config.yaml
dataset: "aerial photos of the United States (SatlasPretrain)"
train_examples: 50862
norm: "rmsnorm"
hidden_act: "gelu"
head_dim: 64
beta2: 0.95
shampoo_beta: 0.95
max_precond_dim: 512
max_steps: 14300
warmup_steps: 1430
weight_decay: 0.3
Rows from block 2, named by matrix and row number. Rows with one number belong to one attention dimension. Each number is 200 + 30 x the weight over its row's rms, rounded and kept within 0 to 999. All counts start at 0. After the name is the row's rms in percent of the matrix's.
# q: attention query, key and value (stacked) (model.blocks.2.attn.qkv.weight, 1152x384, the q third), inputs 256-383
# k: attention query, key and value (stacked) (model.blocks.2.attn.qkv.weight, 1152x384, the k third), inputs 256-383
q.256,100,265,205,165,207,271,156,237,184,194,210,185,156,232,199,193,234,209,249,225,202,224,199,182,237,206,197,214,181,180,154,151,186,242,229,218,234,241,202,201,193,167,186,226,157,216,158,173,227,155,189,200,169,224,208,220,241,164,161,181,194,207,212,158,199,181,190,160,258,180,235,167,187,206,137,232,175,154,215,193,262,242,227,190,180,209,154,221,192,205,238,244,239,167,278,168,237,191,198,261,272,202,204,190,172,195,243,169,189,241,165,228,173,244,206,161,244,216,261,177,187,230,134,253,205,246,199,221,188
k.256,096,202,221,199,205,171,175,247,181,190,191,201,211,206,196,211,162,247,158,227,176,209,242,144,209,180,235,174,174,205,210,171,178,213,262,154,169,174,219,195,216,165,215,206,236,197,217,191,196,139,176,185,224,246,224,214,197,193,203,173,200,203,221,163,182,219,247,238,240,196,174,182,169,214,210,205,262,203,192,209,219,169,193,201,229,171,167,224,180,188,180,223,218,178,205,225,252,266,188,234,192,211,287,192,224,214,163,160,184,236,231,189,168,214,205,236,162,166,217,204,251,196,202,191,180,183,209,203,185
q.257,096,188,261,173,227,164,204,207,169,246,250,184,225,233,176,221,256,192,177,186,158,177,206,181,241,168,200,214,172,226,234,210,192,163,182,210,206,201,222,184,189,260,166,183,166,209,170,164,187,184,214,173,212,214,171,127,211,214,170,261,163,224,221,164,185,172,192,197,178,165,209,243,154,211,188,160,226,195,212,179,181,229,225,175,161,197,214,188,187,196,224,180,256,244,224,165,223,207,204,239,208,214,223,190,267,165,203,239,145,224,145,222,188,145,222,209,180,177,268,203,223,190,210,178,185,168,189,213,160
k.257,091,210,149,183,190,231,270,215,169,184,196,218,250,163,219,234,132,162,255,137,181,215,277,183,154,210,168,219,170,219,147,237,217,238,150,255,216,185,220,227,244,177,169,215,176,194,135,241,207,211,206,162,187,188,222,227,144,239,232,165,163,195,175,236,181,175,185,182,239,239,235,221,202,168,200,230,182,270,168,180,227,213,192,184,197,222,154,182,211,177,197,245,186,246,187,199,180,196,205,189,208,185,197,207,216,223,239,152,257,204,208,212,192,186,198,202,216,217,212,208,220,209,226,212,173,244,219,241,184
q.258,091,220,200,229,167,200,187,151,179,204,189,193,161,223,233,226,189,230,169,153,237,240,222,167,214,220,180,214,199,233,227,222,190,190,201,167,187,222,201,135,164,211,211,180,237,144,219,212,220,197,213,203,186,198,215,158,141,188,202,221,234,209,199,188,179,170,220,185,182,209,159,210,195,245,174,158,187,251,200,192,184,202,204,161,198,179,231,227,238,195,139,171,211,205,201,194,198,156,219,232,247,250,221,221,242,174,221,210,231,147,220,229,157,176,175,241,239,154,199,182,200,183,216,187,154,145,136,252,240
k.258,089,199,162,278,170,179,149,194,182,199,201,213,146,189,198,222,182,210,192,210,189,152,172,224,178,186,163,239,247,202,175,175,224,178,190,173,188,200,197,232,228,160,146,280,210,233,212,166,206,195,219,193,217,207,233,184,204,189,235,159,272,246,184,160,230,173,186,189,209,131,209,161,218,203,220,222,217,235,190,211,160,220,184,249,152,215,189,264,172,214,246,153,179,142,243,189,287,181,216,218,232,237,240,257,228,211,185,180,253,184,214,183,168,200,216,188,217,241,206,204,209,217,184,234,205,231,228,183,191
q.259,100,262,167,188,233,187,220,167,236,198,223,129,172,214,208,150,191,204,202,157,176,215,194,216,236,194,203,198,178,141,223,195,197,177,157,218,193,241,240,172,177,233,185,178,221,215,228,235,204,218,210,198,178,142,198,146,156,169,230,189,190,223,248,163,182,161,199,218,182,162,208,239,197,240,186,146,155,227,196,206,160,177,186,210,213,186,179,214,246,215,199,195,206,214,238,184,177,158,157,240,195,192,234,175,202,241,205,152,188,201,180,213,201,197,194,210,244,161,247,217,188,223,155,200,180,220,158,144,219
k.259,097,242,219,201,203,224,198,181,163,176,216,230,170,226,227,167,173,170,192,270,169,229,220,163,196,254,214,156,221,215,210,202,184,220,219,219,249,198,203,235,212,215,178,254,186,160,193,179,198,176,172,197,225,217,231,189,210,200,191,199,182,240,189,171,221,208,170,184,256,225,259,216,262,157,249,180,219,168,217,209,212,235,207,186,216,163,242,178,171,178,241,259,210,147,198,203,175,200,207,165,157,211,206,239,226,175,149,243,270,216,200,191,206,179,179,200,203,164,211,200,218,208,158,202,235,192,232,240,191
q.260,098,240,192,237,130,268,186,230,203,178,178,141,164,181,223,215,217,171,268,200,232,177,180,222,180,230,203,186,204,182,181,196,259,234,199,206,202,217,176,232,224,186,123,131,213,225,204,177,172,221,194,233,154,145,227,146,202,189,178,206,212,181,241,195,230,176,145,196,216,208,204,197,248,210,213,218,261,183,215,196,261,199,182,198,178,174,169,216,169,188,231,220,189,222,189,188,213,166,136,181,210,244,217,216,258,161,238,200,175,188,241,188,211,318,175,205,172,249,185,160,184,171,215,188,227,208,208,177,227
k.260,095,259,176,156,178,197,209,241,202,214,198,206,159,167,167,219,217,246,218,216,231,234,216,225,205,183,211,263,234,202,177,170,176,184,145,174,220,248,233,238,144,169,231,189,203,164,225,237,172,198,199,198,179,163,180,205,236,187,172,194,198,197,191,190,232,251,170,263,167,241,178,189,152,251,193,139,232,194,212,230,224,185,118,215,180,199,190,201,172,223,249,205,205,172,182,165,182,193,235,190,238,251,163,173,214,204,214,179,199,175,246,211,224,214,115,220,220,223,226,180,220,224,204,148,216,220,227,195,157
q.261,096,183,190,179,218,225,168,202,195,159,236,176,176,186,149,180,228,250,281,146,161,196,158,163,167,205,198,187,280,163,258,174,248,182,156,238,194,154,185,196,223,249,155,197,197,254,212,222,208,216,207,186,236,213,148,214,183,136,200,148,172,221,185,221,173,220,224,213,173,175,165,217,217,167,221,201,209,202,216,152,97,253,193,160,185,149,190,194,188,192,262,238,221,199,252,199,204,214,175,229,180,225,185,243,179,229,224,177,173,177,180,202,208,198,251,180,210,189,239,169,219,170,206,170,207,201,192,217,218
k.261,093,216,217,169,220,208,192,203,233,212,187,240,238,189,217,181,233,168,177,205,214,152,192,197,178,171,217,151,225,233,193,187,192,174,231,181,233,195,218,186,219,208,145,154,166,216,178,156,238,185,169,167,155,230,227,187,183,248,247,217,187,180,219,238,231,218,149,155,232,200,240,236,166,213,218,178,212,202,183,243,181,178,223,200,184,220,192,213,167,189,245,234,208,246,155,162,204,246,201,166,166,192,183,211,150,233,161,140,214,240,209,179,179,142,180,168,167,205,185,190,230,185,212,166,229,253,183,232,164
q.262,103,221,215,146,212,235,242,223,259,193,233,170,197,139,180,181,194,148,261,224,160,216,225,257,186,149,189,219,190,209,276,112,194,232,204,211,258,224,236,229,182,168,215,191,165,209,218,221,183,232,199,202,245,189,180,208,137,193,197,172,177,144,206,232,161,203,179,165,220,192,175,151,212,253,251,129,153,199,182,168,129,157,197,149,233,183,210,203,245,204,207,153,190,200,185,230,218,221,177,223,217,196,157,162,173,191,198,212,198,190,203,170,270,229,217,196,222,205,194,226,156,187,227,275,251,201,243,159,213
k.262,093,213,266,157,174,177,167,164,184,225,197,182,227,160,254,218,205,160,207,219,204,211,184,212,224,251,153,228,196,178,236,224,246,217,242,202,219,136,175,179,205,175,196,207,182,202,175,150,206,222,220,188,151,214,195,139,245,199,212,242,219,180,180,234,203,210,181,231,182,225,191,245,220,120,163,151,231,199,188,201,265,196,210,185,207,216,149,179,186,180,216,199,219,183,212,169,216,217,189,191,241,238,225,214,206,192,194,260,238,121,186,209,208,232,204,246,189,206,204,208,190,190,209,196,281,153,199,190,233
q.263,097,230,180,180,190,185,224,166,170,199,240,260,187,181,233,183,195,206,152,186,227,206,201,187,206,197,228,188,199,243,267,243,191,155,195,202,175,236,173,192,177,246,206,175,236,201,209,205,199,214,203,216,198,242,216,192,142,187,191,209,164,198,179,266,192,217,192,162,192,219,188,231,186,206,249,128,186,218,227,235,173,130,162,240,274,171,189,164,231,240,209,172,183,175,193,152,257,187,226,210,176,243,161,159,210,209,250,223,221,151,218,202,230,209,188,176,237,159,186,168,214,160,242,216,221,176,190,227,240
k.263,094,217,185,233,173,190,180,147,151,219,238,213,196,147,192,197,221,203,200,256,223,193,145,202,221,235,248,218,216,183,197,240,189,195,207,231,222,193,206,210,232,222,181,240,179,197,266,183,165,192,186,83,219,211,230,232,177,196,175,188,225,200,203,168,182,173,189,246,206,205,220,183,195,220,218,190,209,165,278,226,230,187,177,192,197,199,283,183,138,154,216,261,214,163,216,242,194,178,228,194,208,214,166,191,224,223,182,227,254,201,204,243,215,177,164,211,239,222,171,196,165,241,224,250,234,200,217,134,244
q.264,097,239,175,256,151,124,213,226,178,142,200,179,193,238,167,224,180,213,252,225,185,246,253,225,218,199,221,200,174,184,194,207,235,227,226,146,266,238,174,200,234,239,222,200,177,228,149,235,175,170,232,196,183,177,210,190,218,169,311,251,152,209,231,213,184,200,131,186,249,214,213,261,209,218,155,176,197,197,212,222,159,192,175,188,201,205,239,196,189,252,206,245,168,209,137,236,191,177,186,224,247,151,170,200,222,244,169,189,181,238,188,252,185,179,178,234,222,199,162,190,241,228,202,176,208,220,193,212,140
k.264,098,264,183,242,191,194,174,235,217,101,208,199,176,233,185,217,210,185,182,191,146,206,195,261,142,184,229,217,179,199,216,140,223,189,216,190,189,209,211,210,208,160,209,199,168,222,183,216,224,174,205,199,189,189,209,186,201,203,203,132,256,186,155,206,227,235,259,200,198,104,260,178,184,282,204,159,253,200,225,213,204,223,190,183,175,192,233,217,246,171,172,211,228,172,227,211,206,179,209,174,208,221,205,180,234,171,208,191,215,234,164,216,251,211,217,177,219,210,211,200,200,239,202,202,188,184,151,273,214
q.265,097,194,191,228,206,208,216,202,153,173,220,164,199,186,193,197,232,175,226,204,165,254,190,165,162,228,187,189,202,131,216,196,229,203,207,202,192,216,220,204,178,196,159,202,132,245,177,212,177,187,238,236,135,176,134,178,207,177,166,199,228,198,175,190,158,187,137,217,176,213,239,153,211,180,202,210,152,209,214,252,226,196,180,199,215,217,185,225,212,266,184,152,199,188,165,200,256,212,293,214,211,181,206,209,240,141,237,191,230,185,201,202,150,171,245,205,228,133,183,228,215,182,194,177,237,203,210,227,215
k.265,093,190,229,249,209,195,191,166,176,138,167,226,205,158,162,194,191,235,207,201,201,209,188,219,245,187,202,209,260,125,251,187,243,125,171,184,189,249,239,141,243,226,201,189,210,240,230,177,236,229,219,191,179,251,169,197,126,186,205,228,198,210,181,158,136,189,187,190,197,213,170,222,214,215,217,158,193,145,171,190,182,222,144,273,219,159,228,271,182,247,191,222,246,227,200,250,158,221,162,210,208,208,180,218,202,188,211,210,220,173,168,132,221,209,200,218,244,218,213,180,182,226,171,169,172,227,188,176,267
q.266,102,187,185,227,286,187,183,216,122,163,260,197,238,186,202,182,206,218,203,202,181,155,179,205,179,238,215,195,152,250,191,164,188,205,175,118,222,178,211,220,202,213,197,212,209,196,186,134,160,243,172,197,228,205,190,179,140,215,202,153,165,161,147,212,252,196,213,235,208,224,189,231,205,201,153,236,227,184,157,182,231,178,179,260,191,206,218,223,214,195,222,220,115,230,169,152,157,165,213,232,198,152,190,174,200,249,197,201,186,188,211,164,191,221,221,187,146,217,184,201,193,197,185,235,214,210,218,225,254
k.266,096,218,222,205,140,168,224,184,179,194,210,205,214,259,215,178,179,147,200,254,241,251,178,237,207,141,181,213,195,198,222,213,200,223,214,249,132,171,246,160,192,201,215,212,123,233,181,209,229,155,150,159,238,213,164,212,189,199,167,263,176,159,176,208,187,246,212,153,224,228,226,158,161,207,164,199,210,205,209,206,166,218,194,232,203,216,259,203,193,173,167,198,223,206,178,178,163,229,196,210,221,201,197,161,203,168,250,174,135,211,206,168,117,196,199,211,236,170,174,192,150,196,219,211,224,164,245,198,208
q.267,097,199,202,189,228,179,201,197,192,208,181,162,215,172,241,144,208,206,164,185,247,209,210,273,199,168,189,215,229,160,210,208,141,224,211,238,234,219,166,205,167,188,161,235,202,235,209,231,221,184,237,177,208,198,195,253,229,245,257,222,256,170,189,205,196,190,281,215,136,190,203,147,212,219,170,149,233,194,149,207,213,170,208,243,211,259,121,244,137,243,220,178,219,219,155,235,204,274,241,155,224,207,199,239,225,179,197,205,194,204,183,196,244,190,191,137,202,236,171,175,169,220,248,248,204,149,162,189,239
k.267,097,191,174,196,187,135,197,179,217,198,233,169,191,195,148,198,192,181,172,227,178,222,236,177,199,257,178,204,211,236,191,145,191,186,176,195,213,197,192,210,212,243,237,194,234,202,235,139,196,202,187,179,215,203,173,198,260,201,179,267,188,206,198,207,200,170,222,254,197,271,209,239,212,234,215,191,196,110,185,194,231,242,203,190,167,221,206,152,186,167,237,216,241,240,191,222,218,227,236,222,176,206,217,204,204,254,257,181,229,236,225,211,187,137,228,224,165,213,255,178,221,198,241,211,182,224,189,173,186
q.268,097,201,208,185,196,241,211,155,186,215,191,162,173,185,170,158,182,193,177,242,182,239,214,234,180,196,180,192,268,164,225,227,230,214,222,197,189,228,167,234,211,216,233,170,212,218,160,207,186,202,229,177,190,225,220,233,169,202,156,241,149,168,217,163,183,247,163,198,162,207,225,149,216,210,218,201,213,195,175,158,217,225,175,271,225,222,196,273,189,202,204,233,184,228,236,145,260,201,178,208,136,191,157,180,254,182,114,209,143,193,175,222,205,191,218,240,199,145,191,142,237,230,164,283,188,215,173,199,185
k.268,093,158,234,196,214,193,212,219,200,237,225,242,257,179,194,191,216,208,253,208,219,193,227,215,226,192,215,200,207,218,213,179,217,201,189,190,222,236,244,204,195,247,199,169,216,189,233,209,176,201,200,183,188,195,235,240,239,146,211,180,193,200,188,253,244,203,172,162,203,242,144,170,252,203,206,201,219,199,231,233,195,137,160,219,174,206,204,196,213,240,198,178,205,222,181,227,187,188,158,202,226,204,242,192,201,240,181,263,240,214,212,220,270,246,214,221,243,154,224,178,202,155,249,157,165,194,150,231,220
q.269,099,214,167,162,224,219,244,205,256,156,200,184,217,194,211,211,166,181,180,238,165,254,228,165,218,230,225,178,217,242,172,198,202,210,166,249,232,262,241,195,166,170,241,239,170,147,196,204,219,173,207,184,267,226,182,204,194,185,199,194,206,187,223,185,186,214,222,135,251,177,210,213,188,254,173,200,233,174,183,185,213,171,201,191,192,214,213,190,179,152,230,196,197,160,243,248,177,180,231,228,285,159,245,192,200,252,182,192,200,208,207,191,202,169,194,241,176,222,220,211,111,223,175,164,169,241,164,237,194
k.269,100,282,273,264,162,218,195,196,264,163,175,216,209,225,199,201,190,190,221,215,175,177,264,155,239,242,199,252,173,238,203,222,225,189,206,213,179,190,183,229,176,183,224,194,219,169,245,171,235,123,212,179,217,213,191,151,174,188,205,193,203,195,231,157,210,194,240,181,191,213,195,209,196,241,197,212,175,132,208,206,227,166,264,209,205,171,243,190,214,158,198,233,167,221,251,221,250,223,160,176,220,162,235,195,246,227,238,211,208,211,172,175,221,230,210,200,233,188,226,218,261,236,251,139,212,209,160,220,230
q.270,097,235,188,194,152,209,155,168,220,225,232,188,154,213,228,223,176,219,149,203,229,204,201,211,165,196,212,191,165,215,201,182,155,181,228,215,159,194,193,242,183,224,164,197,212,159,202,222,193,224,206,195,161,179,207,243,231,175,253,219,201,195,236,160,196,230,203,228,219,171,242,201,179,227,166,145,217,200,201,200,176,216,190,191,223,154,224,164,188,204,230,172,170,166,199,252,172,147,234,181,181,188,251,228,190,191,198,172,215,194,212,245,261,163,224,155,161,187,213,141,178,192,159,180,159,217,138,172,164
k.270,096,209,224,211,174,117,209,177,206,255,205,202,196,195,238,157,147,212,264,243,214,187,188,161,151,212,189,243,152,145,186,178,217,217,180,177,222,207,158,206,225,179,225,198,202,194,165,194,220,235,142,120,243,179,226,188,195,256,155,203,211,175,168,174,183,149,191,248,189,193,288,183,221,213,223,216,208,168,202,233,195,192,198,168,152,238,225,211,189,190,164,187,176,188,250,201,199,200,203,178,221,171,157,217,190,198,216,159,196,205,121,194,177,160,200,214,243,173,210,168,222,190,256,221,259,247,185,216,155
q.271,092,157,160,221,178,204,209,231,167,183,179,190,221,156,261,199,160,180,228,219,178,180,227,244,206,202,213,226,128,178,191,214,263,230,200,177,199,249,189,197,194,207,199,174,201,180,166,219,138,207,205,206,200,242,162,174,194,172,206,204,158,171,217,199,197,219,187,234,209,176,199,197,199,206,168,226,243,154,214,194,242,207,199,169,173,137,203,230,184,207,190,202,225,168,187,287,182,196,226,183,256,196,194,259,175,189,186,196,155,231,225,213,198,142,222,184,211,196,203,191,211,186,243,167,157,154,151,229,181
k.271,087,257,192,223,202,215,189,213,189,154,198,241,200,181,172,225,236,240,204,164,196,194,161,165,197,180,223,189,205,183,221,167,213,235,194,160,201,201,211,187,140,231,246,188,162,170,202,225,235,227,247,204,196,215,198,190,249,155,195,152,158,169,202,198,195,129,201,119,221,201,229,261,215,201,203,190,170,203,224,236,184,175,219,267,221,161,228,189,257,213,181,179,201,218,219,198,205,152,179,206,212,174,190,183,238,192,188,174,179,207,152,180,176,151,236,255,191,201,241,216,259,234,146,201,252,230,248,247,127
q.272,103,184,200,196,198,170,209,224,217,222,196,191,185,206,180,202,222,202,203,153,208,207,175,202,185,218,209,212,208,229,213,192,181,269,255,209,221,175,230,215,139,134,171,163,209,200,225,207,251,209,191,213,200,189,218,149,137,164,161,148,211,153,200,213,222,214,231,179,163,188,216,245,210,158,169,215,244,189,243,220,174,164,230,241,230,181,208,228,175,139,194,169,177,153,191,182,209,225,218,208,218,216,95,223,231,168,148,243,217,189,188,157,204,214,151,192,181,246,191,175,148,209,172,185,216,159,167,220,129
k.272,102,189,186,131,149,209,184,132,210,117,200,159,228,266,212,235,211,232,178,238,188,166,149,209,225,177,178,237,162,216,182,204,204,204,183,173,235,168,181,190,163,216,159,176,199,186,151,172,226,197,207,197,234,237,209,193,156,189,219,225,159,221,193,201,157,161,179,206,215,230,224,176,227,185,179,213,172,188,163,251,204,199,238,193,219,193,259,205,224,215,164,186,193,178,181,194,206,191,164,244,212,206,183,164,192,170,186,206,163,208,186,199,203,187,210,172,206,189,264,178,161,203,181,198,229,219,256,187,158
q.273,100,178,153,212,145,178,155,200,195,243,209,166,252,209,202,188,219,181,174,193,209,213,182,211,142,187,159,220,205,184,198,170,194,181,200,222,233,135,170,211,229,215,228,193,193,225,151,198,166,180,104,203,143,217,202,230,208,179,230,202,192,224,234,226,170,220,152,158,237,190,223,205,215,234,181,206,203,188,233,231,168,222,256,223,211,270,192,194,231,245,228,142,190,178,205,256,251,230,196,216,225,181,194,230,183,186,209,205,163,198,210,213,240,206,215,259,212,175,172,165,223,181,258,231,199,207,226,202,220
k.273,098,222,182,223,222,176,254,229,187,230,130,224,211,188,279,209,195,227,140,175,236,154,210,214,220,246,205,235,152,184,199,174,174,140,219,234,182,196,175,185,246,240,174,198,191,162,213,248,228,241,203,246,161,209,185,181,167,216,180,255,170,246,146,206,200,195,214,174,166,179,159,183,190,182,194,210,255,234,199,233,244,253,187,140,189,168,203,175,198,211,258,193,249,141,196,216,192,222,303,213,187,216,225,166,210,211,225,227,157,172,168,215,169,254,197,228,244,205,169,188,191,239,178,200,188,215,197,253,188
q.274,097,214,248,212,231,178,233,226,208,165,189,233,213,184,191,230,164,173,208,173,227,228,224,190,197,245,183,235,183,225,122,193,241,229,237,253,203,197,205,181,211,183,138,226,169,174,266,184,222,183,165,176,195,200,137,248,199,221,190,198,250,207,223,243,207,188,221,168,189,193,209,195,156,210,200,183,197,157,207,163,264,208,197,217,182,234,184,189,162,194,180,224,234,211,243,180,168,202,204,226,172,160,143,183,197,269,196,205,184,216,241,247,197,203,194,169,208,201,187,223,183,195,220,240,185,135,237,201,175
k.274,094,168,186,198,199,222,213,211,217,179,205,164,210,206,228,156,201,220,192,215,148,147,250,192,130,189,151,172,169,178,184,218,189,162,150,149,227,141,246,193,184,215,237,256,183,225,210,229,213,255,221,203,228,159,250,196,221,207,224,153,197,136,204,165,172,217,243,232,165,189,190,205,213,234,188,193,246,269,203,180,252,179,149,122,223,196,176,206,232,182,168,225,191,170,214,169,208,225,225,209,211,167,208,225,245,193,279,260,165,211,221,157,184,177,182,146,181,192,219,153,166,202,285,216,174,183,217,170,186
q.275,100,207,162,239,125,208,192,169,133,180,147,229,156,174,222,197,233,237,187,209,219,175,202,232,215,196,179,168,164,191,179,187,302,209,215,140,215,193,235,162,192,164,147,223,233,162,197,212,176,194,167,229,231,199,190,203,210,213,191,218,149,176,199,185,132,187,199,215,200,225,167,235,203,243,226,200,197,176,186,211,205,194,201,221,208,173,233,181,223,205,199,189,218,258,151,172,195,111,153,223,191,216,274,146,212,205,234,206,186,191,257,222,195,209,185,200,202,134,221,226,216,231,223,203,215,238,204,185,146
k.275,092,189,170,170,200,140,132,246,142,177,178,229,172,168,214,201,207,258,175,186,187,187,181,223,207,193,190,210,242,233,227,187,239,185,205,236,256,231,185,182,191,185,256,213,169,181,183,187,215,269,215,157,195,235,164,210,216,228,179,261,179,165,232,230,235,197,217,178,188,218,155,218,197,229,226,216,177,158,203,183,156,212,156,193,191,225,182,187,176,215,233,209,201,178,222,194,150,178,213,219,218,181,199,123,230,212,194,208,225,181,244,230,234,192,161,247,215,201,197,193,239,252,241,185,160,195,184,197,231
q.276,096,179,174,172,196,177,188,194,163,205,200,218,223,243,173,195,203,143,175,247,201,208,206,142,123,194,198,181,187,218,164,198,209,207,213,193,177,208,219,155,161,214,244,220,200,153,155,210,211,199,191,183,223,213,144,171,210,223,259,206,243,234,162,204,197,207,152,250,163,172,183,169,184,222,152,233,176,181,177,158,144,186,184,196,170,249,169,203,193,183,267,171,233,163,245,208,206,186,200,217,236,196,210,242,210,225,201,191,186,142,137,206,235,218,153,254,215,291,213,236,182,190,105,224,178,139,250,278,140
k.276,091,207,194,211,228,218,195,207,207,188,214,228,212,202,181,196,142,218,167,190,201,179,176,189,244,212,210,192,196,163,202,237,231,193,223,180,215,198,238,208,212,183,180,190,234,156,157,233,220,199,188,229,185,204,170,178,152,181,228,214,158,176,198,168,202,241,196,152,236,173,228,210,186,160,209,230,175,184,163,184,239,214,177,196,172,204,235,224,216,146,202,191,203,194,199,213,165,144,205,238,134,206,200,189,200,235,213,165,254,213,211,216,228,232,152,162,158,248,215,180,131,222,228,250,193,197,178,242,184
q.277,095,212,249,229,231,213,254,194,172,128,224,206,205,235,155,187,201,205,192,210,190,214,206,213,203,164,160,224,241,210,153,228,210,242,219,171,214,157,195,214,239,226,182,239,217,243,164,186,183,229,234,191,187,190,202,225,211,185,235,237,157,175,246,238,225,176,187,222,214,201,247,141,150,181,216,211,161,198,192,199,232,214,193,182,228,204,272,172,177,191,268,265,183,167,217,195,198,231,225,216,117,163,166,186,217,211,164,165,166,176,191,180,214,207,172,189,183,226,259,194,172,185,220,215,230,197,234,179,179
k.277,090,200,201,241,220,185,181,209,173,279,189,179,205,195,218,211,188,194,229,186,275,150,168,143,198,182,201,173,184,177,268,235,217,201,204,212,136,247,162,243,208,182,221,193,241,241,175,172,219,209,155,220,202,188,155,170,186,159,199,240,222,146,187,186,205,178,209,198,200,219,179,219,225,256,206,150,224,223,253,201,206,156,199,163,184,248,209,191,259,140,174,193,214,188,167,255,135,217,199,164,193,200,207,215,183,196,247,183,206,193,214,184,203,222,220,218,161,188,202,187,199,150,187,121,136,290,195,212,248
q.278,100,179,202,222,153,212,183,143,219,233,203,135,193,176,223,214,185,182,260,209,174,160,218,233,232,259,228,188,202,234,190,261,226,229,238,163,231,235,205,187,200,231,142,188,176,224,188,165,134,213,173,192,233,232,170,204,215,200,214,220,203,212,186,245,185,201,220,205,156,203,227,240,211,214,194,173,188,150,220,205,210,221,187,216,211,225,227,219,206,182,190,237,174,179,194,212,214,125,186,213,209,193,217,204,167,157,177,204,139,173,270,203,225,182,223,214,143,211,203,181,235,169,186,268,176,167,266,158,138
k.278,095,222,212,168,143,222,213,210,241,248,218,187,254,179,239,167,204,189,190,217,247,187,236,240,202,180,247,229,182,217,180,238,215,222,135,209,198,214,165,218,191,178,205,176,204,163,207,186,211,223,263,158,190,145,172,175,195,193,195,256,125,183,166,175,191,230,178,228,193,236,167,135,198,180,160,153,173,193,215,194,206,132,171,172,193,192,225,210,183,243,219,159,216,149,156,153,218,167,211,214,205,190,197,197,222,199,241,241,198,195,180,182,189,220,201,260,243,206,149,214,164,201,197,191,217,141,164,192,206
q.279,100,223,148,220,180,201,161,188,191,179,164,203,180,202,217,216,236,174,240,179,197,257,226,222,190,277,211,222,192,195,183,165,181,197,204,238,154,202,142,173,232,262,187,214,243,162,176,195,202,195,174,156,196,161,207,182,177,215,197,234,188,189,184,199,233,219,136,195,243,205,187,158,200,198,225,163,169,177,204,189,201,228,199,250,182,185,227,210,186,216,214,266,250,160,208,186,183,171,262,195,213,205,223,217,218,170,197,198,229,167,188,175,175,194,210,271,179,245,184,249,188,176,194,158,174,201,172,255,147
k.279,097,188,209,167,208,218,176,208,209,142,241,223,223,257,181,221,199,198,208,203,148,198,191,171,148,190,232,187,181,175,187,197,168,179,198,229,183,217,175,155,238,190,195,192,207,220,201,200,174,240,234,229,230,184,165,212,167,150,209,161,218,185,211,208,214,239,180,184,216,246,220,182,250,182,214,178,189,188,213,240,121,196,146,189,208,231,200,254,167,245,242,161,174,172,152,258,232,203,226,182,224,252,201,160,200,215,273,200,165,196,181,255,200,158,198,187,230,182,142,199,260,202,161,197,208,146,193,159,151
q.280,095,227,176,190,199,132,224,182,216,132,230,174,215,224,193,170,205,229,192,219,212,217,220,184,208,268,174,223,204,188,190,176,198,216,212,247,204,230,195,175,177,237,188,209,226,204,227,270,218,214,229,162,224,149,215,158,194,234,232,213,172,177,200,207,182,183,204,185,181,206,217,230,198,119,218,221,227,180,193,197,202,188,216,203,229,156,259,211,255,208,267,167,221,167,212,223,235,193,245,227,110,179,205,180,193,231,238,241,247,159,164,227,223,214,250,176,211,169,200,218,218,254,187,207,199,215,176,207,153
k.280,095,165,116,213,224,171,259,163,179,189,224,255,220,176,204,182,193,202,198,170,192,200,225,174,176,227,182,196,191,210,208,205,194,229,242,211,205,160,159,181,190,191,191,203,194,190,144,111,191,204,211,192,178,151,193,164,165,217,198,218,231,209,146,240,163,191,163,241,206,241,172,180,230,108,205,202,204,189,175,178,267,230,241,229,270,209,236,195,201,198,172,197,188,222,242,235,222,167,184,187,243,174,196,231,205,185,190,194,204,218,210,204,220,157,142,247,181,218,178,185,173,203,220,200,200,181,220,237,263
q.281,086,130,209,180,197,174,220,239,185,241,240,237,224,236,276,202,203,227,146,165,141,190,183,198,156,200,223,173,209,175,261,171,194,170,206,241,201,197,157,200,244,170,255,196,145,244,206,193,185,239,174,179,160,261,221,237,227,167,243,251,171,263,246,227,181,173,191,158,199,211,264,233,172,191,219,215,200,248,195,143,184,231,229,197,178,218,205,211,248,207,188,207,186,220,194,199,143,159,170,226,227,163,199,171,225,244,168,214,193,186,221,219,181,184,183,254,236,156,171,192,195,217,198,207,236,191,233,214,229
k.281,087,216,163,235,237,232,180,228,217,218,188,226,148,181,257,208,217,152,204,241,183,183,195,187,195,257,210,238,173,178,214,216,224,179,144,193,224,260,186,235,183,224,248,175,193,165,244,198,182,181,140,164,178,205,173,221,222,167,134,202,230,238,172,170,214,189,253,197,202,178,190,155,188,176,180,238,164,183,227,167,176,196,170,144,158,177,185,205,190,248,262,145,132,218,189,220,222,192,206,165,239,198,213,201,199,194,209,173,192,206,204,166,186,224,164,217,221,158,156,180,145,214,183,197,249,164,155,211,247
q.282,097,159,256,136,212,203,232,235,188,204,219,223,222,210,226,168,217,234,193,149,196,186,202,213,183,177,208,205,270,188,195,211,182,182,229,168,194,182,247,224,215,149,182,206,193,235,202,193,224,182,194,231,152,256,204,226,219,145,248,158,179,165,221,226,219,194,259,193,204,213,217,204,156,211,207,129,209,183,166,260,230,175,175,189,176,172,182,218,203,227,219,177,188,181,237,207,216,194,216,222,251,187,200,183,195,192,215,180,228,160,183,134,270,233,173,195,223,287,236,166,219,189,230,211,180,275,178,199,195
k.282,095,188,180,172,183,211,175,254,216,195,193,205,250,133,233,171,182,223,174,240,192,208,143,228,171,237,218,232,246,163,211,181,154,195,215,190,244,256,208,192,171,227,182,207,176,197,285,226,178,203,209,248,165,145,177,181,301,170,211,209,171,220,192,145,186,166,195,171,223,224,203,239,192,215,180,217,229,180,181,194,198,230,243,190,180,223,244,231,176,179,211,185,217,199,188,161,158,171,135,159,206,115,166,241,194,244,202,225,246,181,214,189,140,194,228,145,198,227,198,163,183,199,210,168,247,230,182,157,231